{"vocab_size": 217, "norm_position": "pre", "head_dim": 64, "parallel_block": false, "inner_norm": true, "tie_embeddings": true, "optimizer": "adamw", "batch_size": 128, "weight_decay": 0.2}
Rows from block 3, named by matrix and row number. Rows with one number belong to one neuron. Each number is 128 + 24 x the weight over the matrix's rms, rounded and kept within 0 to 255. All counts start at 0. Numbers have three digits each.
# gate: MLP gate (model.blocks.3.mlp.gate.weight, 768x256), inputs 172-255
# fc1: MLP up (model.blocks.3.mlp.fc1.weight, 768x256), inputs 172-255
# fc2: MLP down (model.blocks.3.mlp.fc2.weight, 256x768, transposed), outputs 172-255
gate.108:150109129123139107113144125154186136154150194098135134119110126133124128106111100121176116125178141159157157137152142145109114139096115109129105117109124120129135106119138159130138135143168134140127139121193140156146115143131115164045135158119155134125
gate.109:140165122124160130162107132099091112134100160096105146146135156124125149151161095165138119139144093127138161152157115115118106130134111141132112137137107129133109135162102134142157149139159099120142122129125129138134094116137129114112129158149159149106
gate.110:129157129127084131151129140145139127131127123133156169115098105160166122159139133089108137136171153152112134137096083119139167124123167115158152129118150158119136099134122153111144138147104105067086153104101152099142112125120110122133106153154127100109
gate.111:147149132085109150141159110097124110102126143107146118137112123121102152129155138155091118137111070188109120139123189115145139140128156133162159119074069152124108175138119137093131150098089126081136064087098167184122146112159156131120125214126156090116
gate.113:141102083135114102127128132161133150132142152141128138124114102141133111114117154089161146150131141134153142109132099155125132092116115110146112135167144114104147079095103145094117128060104121142118147116132169136129142135128144149084128133117148131144
gate.114:156111146118097143156108097116091127131158135101160145150106079163144142127146124113097143101103103132112129136102128111130161118134160118093143135099146092124114124120108146094163105122130049082092139122118121131120125165129124142075142130166147164117
gate.115:122163161112129117093117115117137143106125152144123110185106115080105121126099157097102113113161128129103081151067135139127129113132130128117092171104131139144091170101127139139132136073131144141094146165110156106113144108092106131109145086117059078131
gate.118:125107061138140093104074127107111147144170107102143150120137114105167119096148153150109120133127126146150124101153090075138164100087089151139152183101136124095122121088157167112120093082130121137166129130133134151132096118138140132126111158155120080137
gate.119:184079118117163147137142134140126135121179177112143118139136126112101121120097118138158139120123119112162070120117137107118131130113133116125095143111144106140157081079141146125123112122165139125162114156152088148140156143118145094131136115119169111125
gate.120:091153153100121134146092123130134085163146101150115124127117131132151108147105149134093172107108137118094124126144159087135157111078130131140146183169127077106134136129097122115158085100152118148153139130132127137110134142101130140139084144163100125111
gate.121:102159083080138113136146126111155114116104117116146112119149145063143129137164152125136119132134112155118121124115129122099118133135126102157081145124159162082153154122104136119119066093125104124103092128091150162113127116140112084124132129141113127132
gate.122:127123137143102112108141131083168104151143111137097154177116126100154124130120117121138136129125114166115116144153171133125111131098103141112136101067111138110095147103120142128153123128127123132102135147063139169118156140114124142145156158087116100122
gate.123:120101164146110138115101132110116098204145120134102120140100106122141122151128133136100155124109140154104157126138161108126177137038136127121120139107144102150133118110143111106137132082156152136119122150148139142099136139125117156130109164123112123155
gate.124:115105124123132119132199145133167110127140139155169146130136139154174139105106120151112112160085118157120103102157080128147130140108136093118101134121110141152120093113123127097091114102125140157126167124104081173155098140109159110134126171140123127124
gate.125:140168137104102090127143157124082165157074136113117110142136126134122132123131112121157186164128150100161165143147100099115125101114154124076120116106162167130117149132133099125159089151103114127160099124108142102125137126128120118177136133178144144117
gate.126:126075116081162125092136142093154124124149138137138115142143134162193114170101140105154126132118142119140122146193147143098116153123105138101130144117088134113113084119128134126126118101125104125163108145096089151109134147115141095139147117134144093118
gate.127:099099094158115122148117103133175160130152218170117160105088106152148101110119138119154158176125168121118172129111098158108153103118145096161105088146109125130120085139114178113123151097093123131138117104118148148122120127126146130086117164140127128120
gate.128:178116100105168133148111113124135142139206119073118133127149119070143143105136129132133173142157108087140120116141105125120119150120123109117137131132118138099109129136166085133166140170082097118149180084138101111128159097160139130103135119135116118135
gate.130:152092128114116117177143153158085137130124166123136129141124132132133116130100129123119105143145133125172148112132108132105122139121109086164100119151123132146113094110141131124136143141128119115134146062111097102125153132118126124072122097105142149118
gate.131:171134116136108108174106111114159172107145155125160135157125149116154099113131139140113160139099142169108092130134136150108104121132125092154121125157170106133117102122131158123102152100103132126119119146112197126123146162121135117089119134121104132117
gate.132:157135122177148098120105169126150115172183102089113124109128112133168109114170147140106154157152132100097103113110131094143143120079122151147136127120084139131137129111157109137109112115135133130129164108152174139088118126157128148094111131107155121137
gate.133:128155085118124124129149152144152138125136140162131118154140117131101118130102147134130127151143130085159097107146122129136115109118134121130148121132150129164122089108123145117132146125119114149147135121135123149166151129134179167122131107114133128112
gate.134:145134091149051131090080128170163129144133163118106131123126106077128108139124146113143134120151118145153135114108160099170141128096149143121157107096201140077140170147125108116122127101115127078120132146080126106117166127129109134093110142134128092128
gate.135:148105159111145148111159130137167106111125121116154135103109113129121132156112141137089110105133111147181123108162108081127118136109103106146135125178095148165109130067126147126149118148146125098131101082121115154159139129091143151117130112092135114143
gate.136:117147141124121137107135115153124090125151132150140128122132127140132140129120126117103140133114114095152098083124098121148135139114117099154089096166091128161114138133134149092118168126125122144109146067152096144176117132130133170131120160085111156145
gate.137:105160125147065106166112143148132142154137172167118163096128168152177124128137117112101174167130140089169139143163077131136129125117124093147134129161152155116113112095144148113115118075090130166089126087092137126150132147082151123131115131129122116122
gate.138:135128135138131114121141169163105149122183117082145162109137131115113107125105119134088139126155112148122113158089086098140156150125116116185070168119127133087144126127138128143159115152119117144134156094127125136108111139141132125123080115130135170097
gate.139:141138138088098132135153133154095119117115091083144132079137141141137113117105143121101129110132122120086091086136081122183137151150133111151137114172133130102146128127097133156136137124093119125094155112154125112151140153128156138099120121125158114089
gate.140:139112084123108154127100127129155101134175130106163119148141125090138112133119115196122145115129115115135124105142164094108155115104125146101126151101101113117145110104124185122121119117139121135128164160153087145128110129133125125120122142129108101129
gate.141:126122123149128089175116155152094126152135147106117144125142096188091124123138177152094102117151114126128151140131143112106146137106150156116108197157123158139165163137164104136163126121103122078122142105100157094118158123161140134120133145116133116142
gate.142:139099093106097126142105120116066142123138107119124157058155123133102128108172102169114189100116125152117157105137140094149141061143093152145149106133126136105122164108109156114162151120151112139177074096112194136149161104121128173146112158175138113109
gate.143:066129118109091144109138148128114145128108148166115155173157142115135125181130153098155150119120116099137134146127133117135148095148111116128103143131156110138086116112152157144105108132146127127142146113138077097102166132149126097141118100163127140112
gate.144:120156100172153105129093142113135130127142111131136178094169158130177107091176147108112114192137122116099147135127157112103129153109112131127111115149148132105138145131114160151099133038110154138149089135083132144154163140155145187148146131115120108130
gate.145:136110073159111132151091135119145095121137117135118168060126132146135124138151120132102155129127124098122106116114063121160141126127122103165137094165115141109165128166109144178125101106098130127129185159099115119110171125130142130097121119119167103104
gate.146:136083142110116131134121108166148150106129157116173130106149109066170126123106115128138171137101129135151130106157076133097125115131105099124148126139138172127147134062102145137135135152124112164146130136151115147129130123104108142123116132130137131128
gate.147:113150122137065143101109129132123140120111115141095150164157099119119130153206183144121146109152117099138090148112116122156132111107086124119103138176129109105187153128138168150156126089118127129156151126090142072130152125098136153133089104125092116113
gate.148:118133069145158112151128129115124140126137147127153125119156132158111111117136089161135105114179127076136107116146160108107126126124112088132184104100095153125106116131126143120101150114130134143130114073162135164148105121142138116104124135119146134132
gate.149:112114146134119095197080126119096166130115100115101138098172120168124099130164185151073135092134146124107143131099103112107154099128111127170150146106145116099116178066111172105148118126133112139145106103096158126120138146103122129142107123163089110109
gate.150:096111172102088113116149131090148118152133152163122118129094102159112122129102116110147139167112153142135142155101129139129149130089105134134137133100167128122118092121156128105127118115138134135140144135114066098108133151131107074148127120124112146139
gate.151:083141113172129141140099112146115130114117112153129141085140136111174122124128142137103147125147140082196102113130119126124142106115098065185125116136130130153107144106121155131127128114102110142156114069107106124156101134080148159182124119124142110123
gate.152:109137132130095125126119132132148130123123126125115152145107104134148113126142133109141107133165119141124144148129126123132126125133157160101146110111107135167119138143124110126127123164143112122120116147131108151139105143128087153139126159116101129099
gate.153:146104121115102106141108129152140131133122105171110161116139143181204124107126117125128191156101125138132151138200108114142133074113121120144134110139144098110134094087138152141111139116140122151163100158116082122139136124099140138146135128137143139128
gate.155:131151083150098133132158118165067139120140078078132113130118112183093149130156110147102145080156092090122103134163129122150130117134162172133090194156169137107171132185108113128161150121110117161112101107096107130101126128136160158139138128100123125118
gate.156:124121084164117110158128135169156140147111130121086098099136118135153131095154135118168186117113137123173176097166087110135109137135143115187072097112124134112155103107098112099147108112138105169143144132115141139112124144160143109089136136127167151112
gate.157:146136116120138095131122119150063136128121169117160124129091114144120116138125075152121191137121140143105146140149089132076127158119102143161121138151119163148095166145112134140119114170140115143135158145153117139100121123130071104114123117107121135118
gate.158:145139114110126146134174155158099164122094182095154119113119081142115095163106116115145106079142129088132086099111147105130167160128160135125160154151172147140147113111187149130105152157118163108145137120131151111205153131132131163129089089142164109097
gate.159:153115100150088120146087139116102141123111146120137131172080111126147114170121152125122142147130142100143154114115112136086124135142172103129148139138140111118155100109164125126130132140100118121083155155107139102114180126141131090131105087142105121119
gate.160:101125121136130107131137139098144144112123164171103145171127131077169124153143158125128146157092105057176162116171126141134119079118122131081109151152092138151152139101134120149107087066131112109153167148052102106128117122075098085150132108135089102115
gate.161:113110113141131094105133135178121150116151132150106165144129145115134121076128164110096143164117117096103128142116102157113146183124097154086125109138133126124075113095156125114110128117127137137158136126078122110133122119153146141122152118106120129124
gate.163:093113106115108139161100107127112142127133112142119154095166125172148136142143137151091178155076127103117139107143075112152136062109149104108122155130149124126121125125131156152118154114118110101173099146093164138107129118086142120179112095134077165137
gate.165:107209109109150115186172135169128142154133108142142127155140118135170126147126161105131114148098155082145102137151143134135113114118139126109132140174150116148123135121147161140146114122092095157140132142107144107145142102114130152122069073122178156108
fc1.108:171144136166152128157103137174177154144136126115136099084100123117116112121126114143166178118154157117127113134157138143148104123105143121162148130071160144156149107158131096134123145132154142127130147084135140116093138114117103138115121141140126080127
fc1.109:133144070102126108175142140136202153104135143129152161144144134127108110123114167135104149175141149135148133139136107161099126123137133121130123102130180153123155091138141117155124138139128131139114136131132118114100185087107130125057140108108132117138
fc1.110:106143150120136136153152137154111128123097122108108100115113146127114137092114168090162142144135126143148145131136131146152121179132125158156098151130131132166148114127120133113118088110133144176138158182101078103112128127106119112103137108124123127133
fc1.111:136117101154134116118148167131089127171111193091127054176141102145113120150117154080157115208110119136135135128148110112165115091088102118095136111134060182205110149159141113122115131168098103032161119109119136115113121147107113111173134123102124132136
fc1.113:110192191087142116118133124158189135131106137138111114122119122082114137120101185155149110076126139169138139139179152113103130163113129145154118127186115111152116143139131081096135145132114128147119130077144111131140136151157106132091145152143091096115
fc1.114:123162117107151151099098119135140102142147091125133129146103147126093146171098102137181113124177141106139103126125174158180115182140104150172117102145132124143151087151128150143156137160148143163149142152193103092141126123176162105137138113105169122131
fc1.115:159132149093122141101125129097140103128176141134119158194120119115139121160105132106152131154091124135132137127102171141139127146113125121092140084102080125112131111144165168144096097130149107149134133113110117144115127140101179138104124123120112114109
fc1.118:119132127156151177155109111142175122118123121141136160126133120093159126149137125130128125125115097126178099108120115110121121104127124125159131176089117124110135132144139148117120113095128134147109128130103144139138128113135157165136134171122092089122
fc1.119:115116124144117141081123132083146125134141074109155151112140148110137116109136071159100143127143121140071125160083164137139155114135106152074146116117145105146082147134128124115132131102129120097101136107133146113128114137152129163151126148132097159129
fc1.120:104154084153142106137136108129114147107121121141130153144156130150141144102178118111131148160101125118138119109127125139132118154156130126119108098147145161154124137102128176111067157127123106166159070150130127113140093115164136152114177066076130139131
fc1.121:117108185143169150134104142138137160118147114155119162114112115170150095118113147146115141093130140118132107136141108139106136138127109165095204107122097093161085094121164112118115167177110158141138146108162133110122111155137164158139105124133137145125
fc1.122:159121081139165146156157119155101106115122114098138098139142141130100133123133151158124141125136087106122102131137144136115118142144119117138107148134095142116098142140111068146140122166105116087133154087119119137110105136149141112137142129153149128127
fc1.123:114159146132123120144133107149133126112117086148124146116151165139155136126116166125115159157115143123132127135178142180135097154161152115123119064134147133126137130127096124183116162111104103130123116156142092136099152128153149098122161084114167136129
fc1.124:109094191127122120146162104100123155100147144131131120135098104128117115137109112170115112135108152178086149128136122149095125145131140133152147117137134132125132115128123121093130105169086115099148131140111143145111119151116120097143110183118125125127
fc1.125:148092124127127149119095109154162106109168142107143131208145131086119127139123171117097080099115107167098131129102173145133134096160142113170139116128140126099152103153109133161101177136143158144092139152108171179093144125124137136081153153101172091133
fc1.126:121128153111141120095112113109154128152125107138144119120099136157151128131127174101176128128071162134152166134149103159102134145101110153135084157140116109099131117110160116115138132084141139147141106146112124142117134137088116122135145134126096123141
fc1.127:126113119116158113142133111116081144112110120126117100140146128146129116115133185183081133137105107142101126136179183120115106145136059119148157160121082092118088161127148137134131151139117143105138133142135146088164122139159122133205144111145093127124
fc1.128:112126138157125129139119135130062109111134151108152158175128138126124130109128122127132153120135143132142121116112106128136132124133097118130098161132125105111128171138111146128136130152118126087122147140159127104117091140108102112145153115132148154153
fc1.130:162077130132125138129106112171117139140143171136144138119130128108115138106109127104085150129130142129169095128134104124069114131114118083158147115155124115118139052119150143109136145123145116109126105095109092111145132118132124127112111102075111167142
fc1.131:139142149125112088136090138099125124146156163114111152132102112140135116148179120115083167102111156131118105125151139125168139114107149129127121152102141124134116096104127132113126137120103133131092100130150202130116117143090134140087125183127111143123
fc1.132:152149113128102141153113132120100124139167160118137148154094137141129148134137100092130101117171123168099147126114100113145134110124165125129161166118160101128141111143116122130133133111141129093117122164135137142135137126114138114091105116130168129129
fc1.133:149127126091141128112101141127099158150140069098115135117118111093155105102165095153112143116127131133114101159146157111138179118114126147101121174148137131099151155115142130123121096085162160148148097131118117103100126154089111148129116121142103120124
fc1.134:091127167150121138108134143116152095145137109123100154157122119116125116162161102151117109107131118156094114138101161124147153123104146122171130143112113143119166142130122121143141084129159126102134107132153096120119083111132126118133109200118105123124
fc1.135:111180165122138147098125148132138110126136076106150127113135133109117134146158076151114104068133110152132091120123126093097150181128113154183162114141136136102115148172099131113136134153149112142111119051144111149149092148134136144117123141111121165131
fc1.136:129162134117179098118125137149182130166088149144136145126127122138154122119134135114157105145095129161167128123146139136127133091091150125139138112091166159105128141132144118135093134118119171149165112150113152146190113116127115152115118142133153152132
fc1.137:112131136127108112122150151155158134127152140141122122114119114164126115099133149142119114140140148118133140128156109135123148162116118115115110090150132118127132135090157159128141132108122158158118149123148124145155163111190157093145131101150153115124
fc1.138:149130142131145121083138122158100108131136105123114135116132111128078145131137107126129130127146134180132140123138119094108129130099094108187109120079103145130147125139134146101130129160117126154117150105120114178128111132137102147103132136080157149150
fc1.139:100075125133138090150084115168163145110110118130129147098078141147137125091172116168088164150142142143137132161131139129111152129125113117113104172140212161140153118140165093114084177074152128118144111136114143138087160113128091139128177131101085106154
fc1.140:123173140140160137152119166138150112125114107148133116107114145133172134149145148131139109066143087148179130124110114107121141147130152105096072136187097144154096158106154110113107141098114113134099125128120121125168108126159138116132134101102115132116
fc1.141:133169117136115103137166123140152120125090133163112150108153154157088136163166114103137172105130117143086131189126142134132100127146123153160145109130113130108128156161100136162121159137172142194077124117118179127124136121183099134128116156130145145126
fc1.142:103139121132104089139146137110099124142137103108112105157098145114158146118096165134097149158110148151143180122202084151118094072134169145088077146091141119147111127136130138124099132115137102134106130136151111164120070113143134121119147115112133159135
fc1.143:099136115108103126120152127176104116149164128107152147109133179134099140144105091114146108113144145129126086145131123126126155136122104104117148137148112127114151090111155173175072137138181141182126097116170139126127091123149148163175123111110184121155
fc1.144:132088085151126145166127112146152151122153139123096143146116149132128145160114154114119160161097120127146127102119104153130126083159175092145118134112189116116148057119131178134109151133117130134141106141168142125152092125120130100115137129161169152145
fc1.145:173078155085119122132105124133085102118153098108165178130132120130103156090115122152103164139133120149112141149127126115143128120136113159095150127117156154109141156166149105142134094135130121112141143148128125115119141125148106142129145136141153099134
fc1.146:120138179104145132154160127131144109124112112166128138137136126155176135144103101080160113157113092156122115142157128113119115139127132139150143075150119149137132145127090118134128117138121104155139124167126116126158117150152147088157136143109165138118
fc1.147:112134160098156130165126102144105116114128130123122099088126154106155160139085105104131104141079125138110147127148118157099097131119113096124132129131127123125089105104121135126113138158131130181102132126121124160115144101136129121133118113120096172150
fc1.148:148077135082151129096104130147136106125097093093104127147134123175098126166102153128096171109094125152069115089143142102120142151137139115096105095146197139135168120108124097089136129177150107137081146154154134127106144126115146150105137166146147109119
fc1.149:133105171143123136136126109106142133120147147114111188097149134142124130127190164154134164082156108109102124139097105121131121189111121126174133122084143135075130121098106100133124101119098105084116148121109116138093132130148106130094116139155092128113
fc1.150:145122171140093121116096120074108126123128131129117126133103103152162106131157111126132141100103105142077170129134155100134113147117132150129152149131116146133112134129149097117144128101114125113115116140094123142137151142142102134130123175111078132106
fc1.151:103173112140136132134131115140122143099096106181126132087152140134195132121173145132127155147149130082157100125147093136120123112125110135161097140165156120126177141106137128124104153079131118140135115108073098137137149135126110118150114111093101120137
fc1.152:120086139064113163129148127117120131126129136118125145125148120122171101107149118100141109114138105141126103120135102118139116148151161116125122127134109098124111114104119122124129129165120102103128125136135141163156134171129127148110134130142160129069
fc1.153:134149154144163120130118132107169097107133150169142126120108100135126135118116155130129124113080085150135160148179145112107094124113098145125120137159104114217082096110125098152131123118115119131111167170110085170124134141096123133155159171109081116128
fc1.155:189095122117166130113105129111153104132134152140169176121106082101153129137076141088138111144160124152129088124122128117127153107113145095071110131137150135116117108113158142128135160179119105101096127124122144166108110124109154147075134171132158107148
fc1.156:112160159086099131102139112127185121139151072185107124150099120139137139109105123156120098145144162186078120151107190139121149133131142127091120128112133146132098154138154133126136127115141160125134118117117128148110151097091171163145133172124099115137
fc1.157:134131138082108141124145141097149128125092137108135134151113138145109129144141102129159092097164119146112153115166131137127126122141141131124122096088148116103148124160124156141118160115150143132134099129126093142152177114171128163156146135118129126139
fc1.158:091128120111122121104108117135137101163136091140104109166136170108099161122144129131134172143099139122151114127156215154129109096122098107154100133148137091132118161128106131148139139095162097138125123138156127106118124121140153143133154128104112147154
fc1.159:133081135105165132095146107132115124132101155137124138168116155123136137112154070112147090111137136154094150156115168131144119149120094127130157109164052116118122126103125118131137136131155167178158137151128144137147147140130109121129140162118109153142
fc1.160:143129153097124114150152165068097130117137112148111155162146123145136111135169089142105095159137112133118189122143124115122119082113106120093122134156134094153147090103150154147099132101137110140124126147113085127140124146084135126157128089104147153104
fc1.161:146108125144132106122064134136180121146148126125109149086100119136145130124156179113074158142128134139162161126107112116140137130098154125109115157141131143114106146130133114111128136118122139129118147131132143076103172103112093147095103118140117106107
fc1.163:152172151132163130131167105129149163118132134114122107150090140083133158135120147135138088160140118099120103136130069178113091142146132119120097124123141119116135110126138101106171103168108146135130159162108068132121130118074116134151144112135086131132
fc1.165:144130131140103128110143136125111125113096112130116135103126141103105139127135133126135125120114115118117154141101085134148112110133117124130095122136130161122147122118134135119130138115137140130104129129118131153115127132151112124123125165126155114136
fc2.108:121101096115101110126120138143130118137112105110116117126136135120116127123132175143076125155099149125134129128090096134130131088106120126147181154122174114079157133106127121135140119103109159112123132157110142097137142122116126094160113120135099099156
fc2.109:132091104159139130146140128100111128153106129142185136129129101126142111132148116156127064119108137124105129106119087134097133121132124155171158135134123120120114180109138101102133135147102140129127101123148113151109121135124122136122118135128116122123
fc2.110:111187133120086131112120129140145125135177119128133105174125126155175133128173132133137129162119142122110123136104138144141146160143120153150122127122123123104112109073144152123095127170107129135130154081149131099132095176111140090176129135137110105127
fc2.111:122173161122186111085185136111111146106105176144135134141093118121067138118136137147169124091129093165127167167136124147112127157138134173121146101121098142149071121129125131100078144130129098155096137110112106199138146129174126141062157193129114131089
fc2.113:113171101112096138094087145096107141127121177126169139108162135090089109137156172088179102148156140125135137170158100115124122114110107120109090155140141131161156123129136098128128159136127085105119146132086098120095123090125137147115130143115114101119
fc2.114:142120159099132119182137111130114104122133088137127100140158133146166125094148111135107120139092137153099178133124133148082114176121123172116145117151118144096162116110118152073117144098123117146101144107087165149127120161132145130168130111150101121124
fc2.115:155152097112060118140125128111098111124142039116145139134129137145141131120121078184130131124159146132122093146150126147121128083159107172149130184125141120135180161104106138131125160109149125148130084147143138129162118132120097142130121111112095134122
fc2.118:122163167130136154103111131133138143123113136106153141126138136103140132118163096165155155110156137154109111139131116126121119100138104141138155147133150144105115152131111163132116130149134126153126144112137129109149124126085103146152142156121124117152
fc2.119:148139120124122093097137130127144112123123140135106093117107111114159131145096099140162104146130122102156196107168109126139131079128122125114089131144112151156109144116090113118154127118134105136148121127139084131110130144079146135110136154122108140130
fc2.120:101099177110115126149100153130159131136174145133102122096138119137137117106147141152118155127168142098138130197090128119158162115110109099099134151128138103119129143136130090148147072136140131144144157073148131144114118138097164096158118131166110141134
fc2.121:079124109169140133129108124111143161107117091139152146141136098138083130111110158106145147123121124147108119166122134126104138118126097120135184155139124092156104125101139107136090144154101146092143141139145182114179124139058129097161131126148124147132
fc2.122:089121095111119122165091132148135147127142154134126118145124124105159130131136176112090126136131112099149110132122105158127135136155180101107131151116126122104150134150116124134129121145143145096117130118125137109147136125170137096116123141124134120115
fc2.123:133108128169126115060123136088115118154140109144116153139108113136101128122170074143138135095174115113105139149104185085172184146075123114126100151096067127153091119120184152112103112126154156114133119100125145144125103116102115107148125157120092104152
fc2.124:098136088139121119144133116129135144129153140144119159111152146113132106138154136083091177119151132104129125125142147135059125112134125094127151156126149128135164121083137179131140117139132121114147166101170142104133135095142126129122137103125155105137
fc2.125:149135132136165125134152132148144140106127104143120147116122152078124132148157149135101134118119081090167122135161145131115111166136154142156123157124088117107108177128132147122114123112113123114150144125096120120141089115132140147126130092128100145095
fc2.126:155124146069128151107153110135203130126140121120122122107126147166148161144155170130115140126109138129162127151116172181104150146136113164102107128155097120101129134117164130124161141154162136124117117114134099147085151112078116127154137133104105109134
fc2.127:165110106132081149091141142109118144126096160095123147100146109077124103133119124128181134100162114117113124111152123122175109074135127118078108122090125106108116148125151144142135129129134147157139127138162104145140135127137151176112151183159123176109
fc2.128:158169111164148111143158115128112114154099099130144092150087172115119128154068139163111079144146135155108129118127183120116121082148136110111125144157151103115110151056133140118126133127137127132115092137098179136129135124119127137171108139144132144127
fc2.130:134118163118110154161140110102133128132071132150137194143119124098147136167101111152083160143107139135163141108154069173124125156147121096137174097148130088151127127142133130119108141117119116100134128096115111112111186106081120134130130132122105122142
fc2.131:131099119140156087114137131093134153127076151170100140124114127151131135136137080100119149141120143113148173140151189101166157142097139132177127100120090151126087136135129165126137135130105129144144102106122154130105081085096118118162136131093136134124
fc2.132:095120105066115121146098109113185133127132094106135137178127119131116117139097117150148105111101151154122194126135122134111095079126106138148130131144186110117139139115131131122133116117137101128124122107134154145127107122119107110123131137157063163139
fc2.133:119142116096165118115136139131155115117145181160125117121124117154130147134113165086134136129112123107159109106165072153119133118103127111125100164172114122122161100139131152132150143077156138133107130139111094134144134128117154140117150112111137088117
fc2.134:119120134117096122121154131082138117120159132127128086152089120122107136145103103134175094120076150189082111123122115119158117132118099150139143103161097107133096096149124124121106128141110145167113113150130117165128106133125140143095138162142084162136
fc2.135:101141114118144119108132136136180150134119114143112119134102128147105115129137170106117137111139119129115162103138093112115141157125147115138118084148112129144134076112108153109110132085148099174143139169098119105124113141145169095144134118108084095122
fc2.136:154115121149129131177107133143086097149147131124150105106164138167116120140119158128119055157094127130156130131123109109126146133128127132129123131148081126147118100135121124157130119154139140141136142083131121137129098134142100124131119130164150108136
fc2.137:083125163119171108113165136116120137146087117127127145138128096098112125141123129124130116070110128108130152145153138119103114182125092110118124136129105148123073138137142128139122116079140160158128130124135112113096143113120113157116119127161161140134
fc2.138:097090151139127126141175136130118152115111119128140096103137142117172105147124165117143144119085121149103161101143151132156129128129164127122151087094136110147107104143128100132130142107126123124155115140134135165109119166109150149144092123135095191103
fc2.139:090140124138088137143126151141088144124121112084139142116131154118124116121134110097165146160124128151152149108111092123154127095135107140139141108103152122131102141134131131148140120187103126140145162107197093075145090166147151099132089113152129159099
fc2.140:148162140130173118141146154102141099128083110156135176080144093143156124138133149083131135153127121136154123136104055109129133128102131120146119132178135121119119179096138090128108111160107084144115130131104146101117128135107094144126142099118123151116
fc2.141:136117078138116129121142138139106126127136137124135107115136117118174143095097117159127089157124144085111148123154076137099137147116116106066133163137093122167125113103137114089112123123131137125148157112172126130094098124117154165151134095110091117119
fc2.142:062134079129168109120114113079134119147125100124162122134133143124125123090115150192119148145148153156122099134120175146125114121119096061184104122070181103137129142117140157119153134085097145091141122093171148139133122119123113152126159128146171130143
fc2.143:121098145106159130179156146115095135100149150096163121107149161097152110116147160120132137124135104124104163088136090127091093118148118088118132107150126135137152104102107163130121145122102119071164152087134146146120117145168123136104119146121191155106
fc2.144:153131139108169125081138139113177117127158104096157151130102143127097142130151107133117137130115106108132181080200161122092104123127154134093132201132100148130180123122149161109124135167135115153150144138130140165139121142120138126099135130088132107129
fc2.145:128132155118120157129125143139129123132133111094165126123166127103163101124119117107183119142138116140110134150139107112151138103108149150090092124145090116116094137160151101107140131154153107129126136138097129118106138140104151138159121119148143135099
fc2.146:120145102125131167167148125158151118118102124129112140118103107118136136141107136079142103137150138166157131109137133119068128128139136112142138132117119124129142167124115115115142100154129089170142146131122115155120133138089119114119143094126108160137
fc2.147:087117156113121118127091146082093120142117123114150119110128133099185125129148123126107141132100137120145136137083121119135116102128122099145119141122160096148118111135120121107113133092093146102106106090134137117141143130132125152117149102146117118124
fc2.148:093113167088136171140113139123131089131103164121109120102108138167097131128162186148102187126122127178108084099140111111156118109141118100098145113116148158149172082175096161090142135189149120113109150128141108127085122126135120151126155133132093115127
fc2.149:104114125149166110132150141138128154129147163134078061166095096114091103141101166132150143132122104100133155142146144139131142115139164113083126138115131141123168127117151118123124121109147125121111107170133149110099155115148114093128120101099110147107
fc2.150:130142137156133126118112098091158110126149102140134158143142133173116129109151101102120113095131145134135111138139145121126119104099140160155146155102094127118158104090108150125124129130151120164106138163134131119143093147134090156115137143104135105138
fc2.151:096187129124134147151112110088095131113121119130138102155143101139121122145124100101120097117143106137138175140117158116084139135125133154151133150124150139136089148143149107117145144123134092151135107140155126130115126150092140111118147127136110138115
fc2.152:140146101129158120105156153115136129135102110143102142121108153131131104135098165081121158133135122129153134143141129140140144111152146093151130123145170143147114116126120136150137105124140145154123095145136109106144109134125116154144136102132114141100
fc2.153:176137117127120143134099130127143089104112149147133110091149115178116107119133138147107102106107116109141154142107136117122135133125147151147142097132102106119165140143140102153157140154142158144131132178118106183121130108093111137175117146125090123124
fc2.155:114088106101121123090128134134085097094146126091113155158149152114144143145102115144107147136120099121130123148182068135158095093124151162165158184180098186133101132168114121138171125067122098149158151161086138118137134155127136112173146164132116104104
fc2.156:121164152137132101080114156149172140128137140151114063137142127139153117132108135159156117143133105109126154127150086103127151121121160060083063148195130137106070087101120130082128115102158145195127130084119111147137137109145128095081109167155136138113
fc2.157:108149164094083139123107128161105122127123133129142134138140126136138122130092115114129109124086129103125119127117088118107117148116113146162078126117133139158130132152122120131118112153152130117140102081153129124140146155068101132116120153130093108123
fc2.158:126142157122109166152164148140105156099170148089159171086118080167129117145175116103099150127152119129107138122098085129144160118145174139152186128109174151108104102170157122139099157168077163148101129061129149104211135130139143143138102090154120077109
fc2.159:097135119138090126130143110107116115153117088088143131113142132109138134106135131123107091104125132139107112134130136100179143072114149135131114144076196131108144148119123121087129134097084138117135108165143085120097151136110132143151135099111127149133
fc2.160:128154145144172096146126151165142128120118174125135127166117140115114128121153108122100111127144159192124105119125163151143112104150165123161121111098155135109152072135115125108126166128108104135124110136138098132079124144151138172097136168111135146130
fc2.161:130116132168164136116105128139143154125133117159122145078134144112163120137134127154127141136159130089134131143163120123141154136138138104104118118098123166107109136146141110097145135135115120158107105090107112148129152127139102134168132166149128123141
fc2.163:170180087103086121116127136167084099122126146191153135170138120105137110108142149101134116106160119143107129120149135121088162123135164159144160072128134140142128136106094122141113130163142140163108135163149107162123094179163140164140139176123094121113
fc2.165:133110082111115104142125136151180122124118128118109083164111133130109124143115168152115134133072116118115118132116148140174117110142130147140106125109098145125156142123136135109122136086123147143107108131128129112132163129138113108141144154133135093140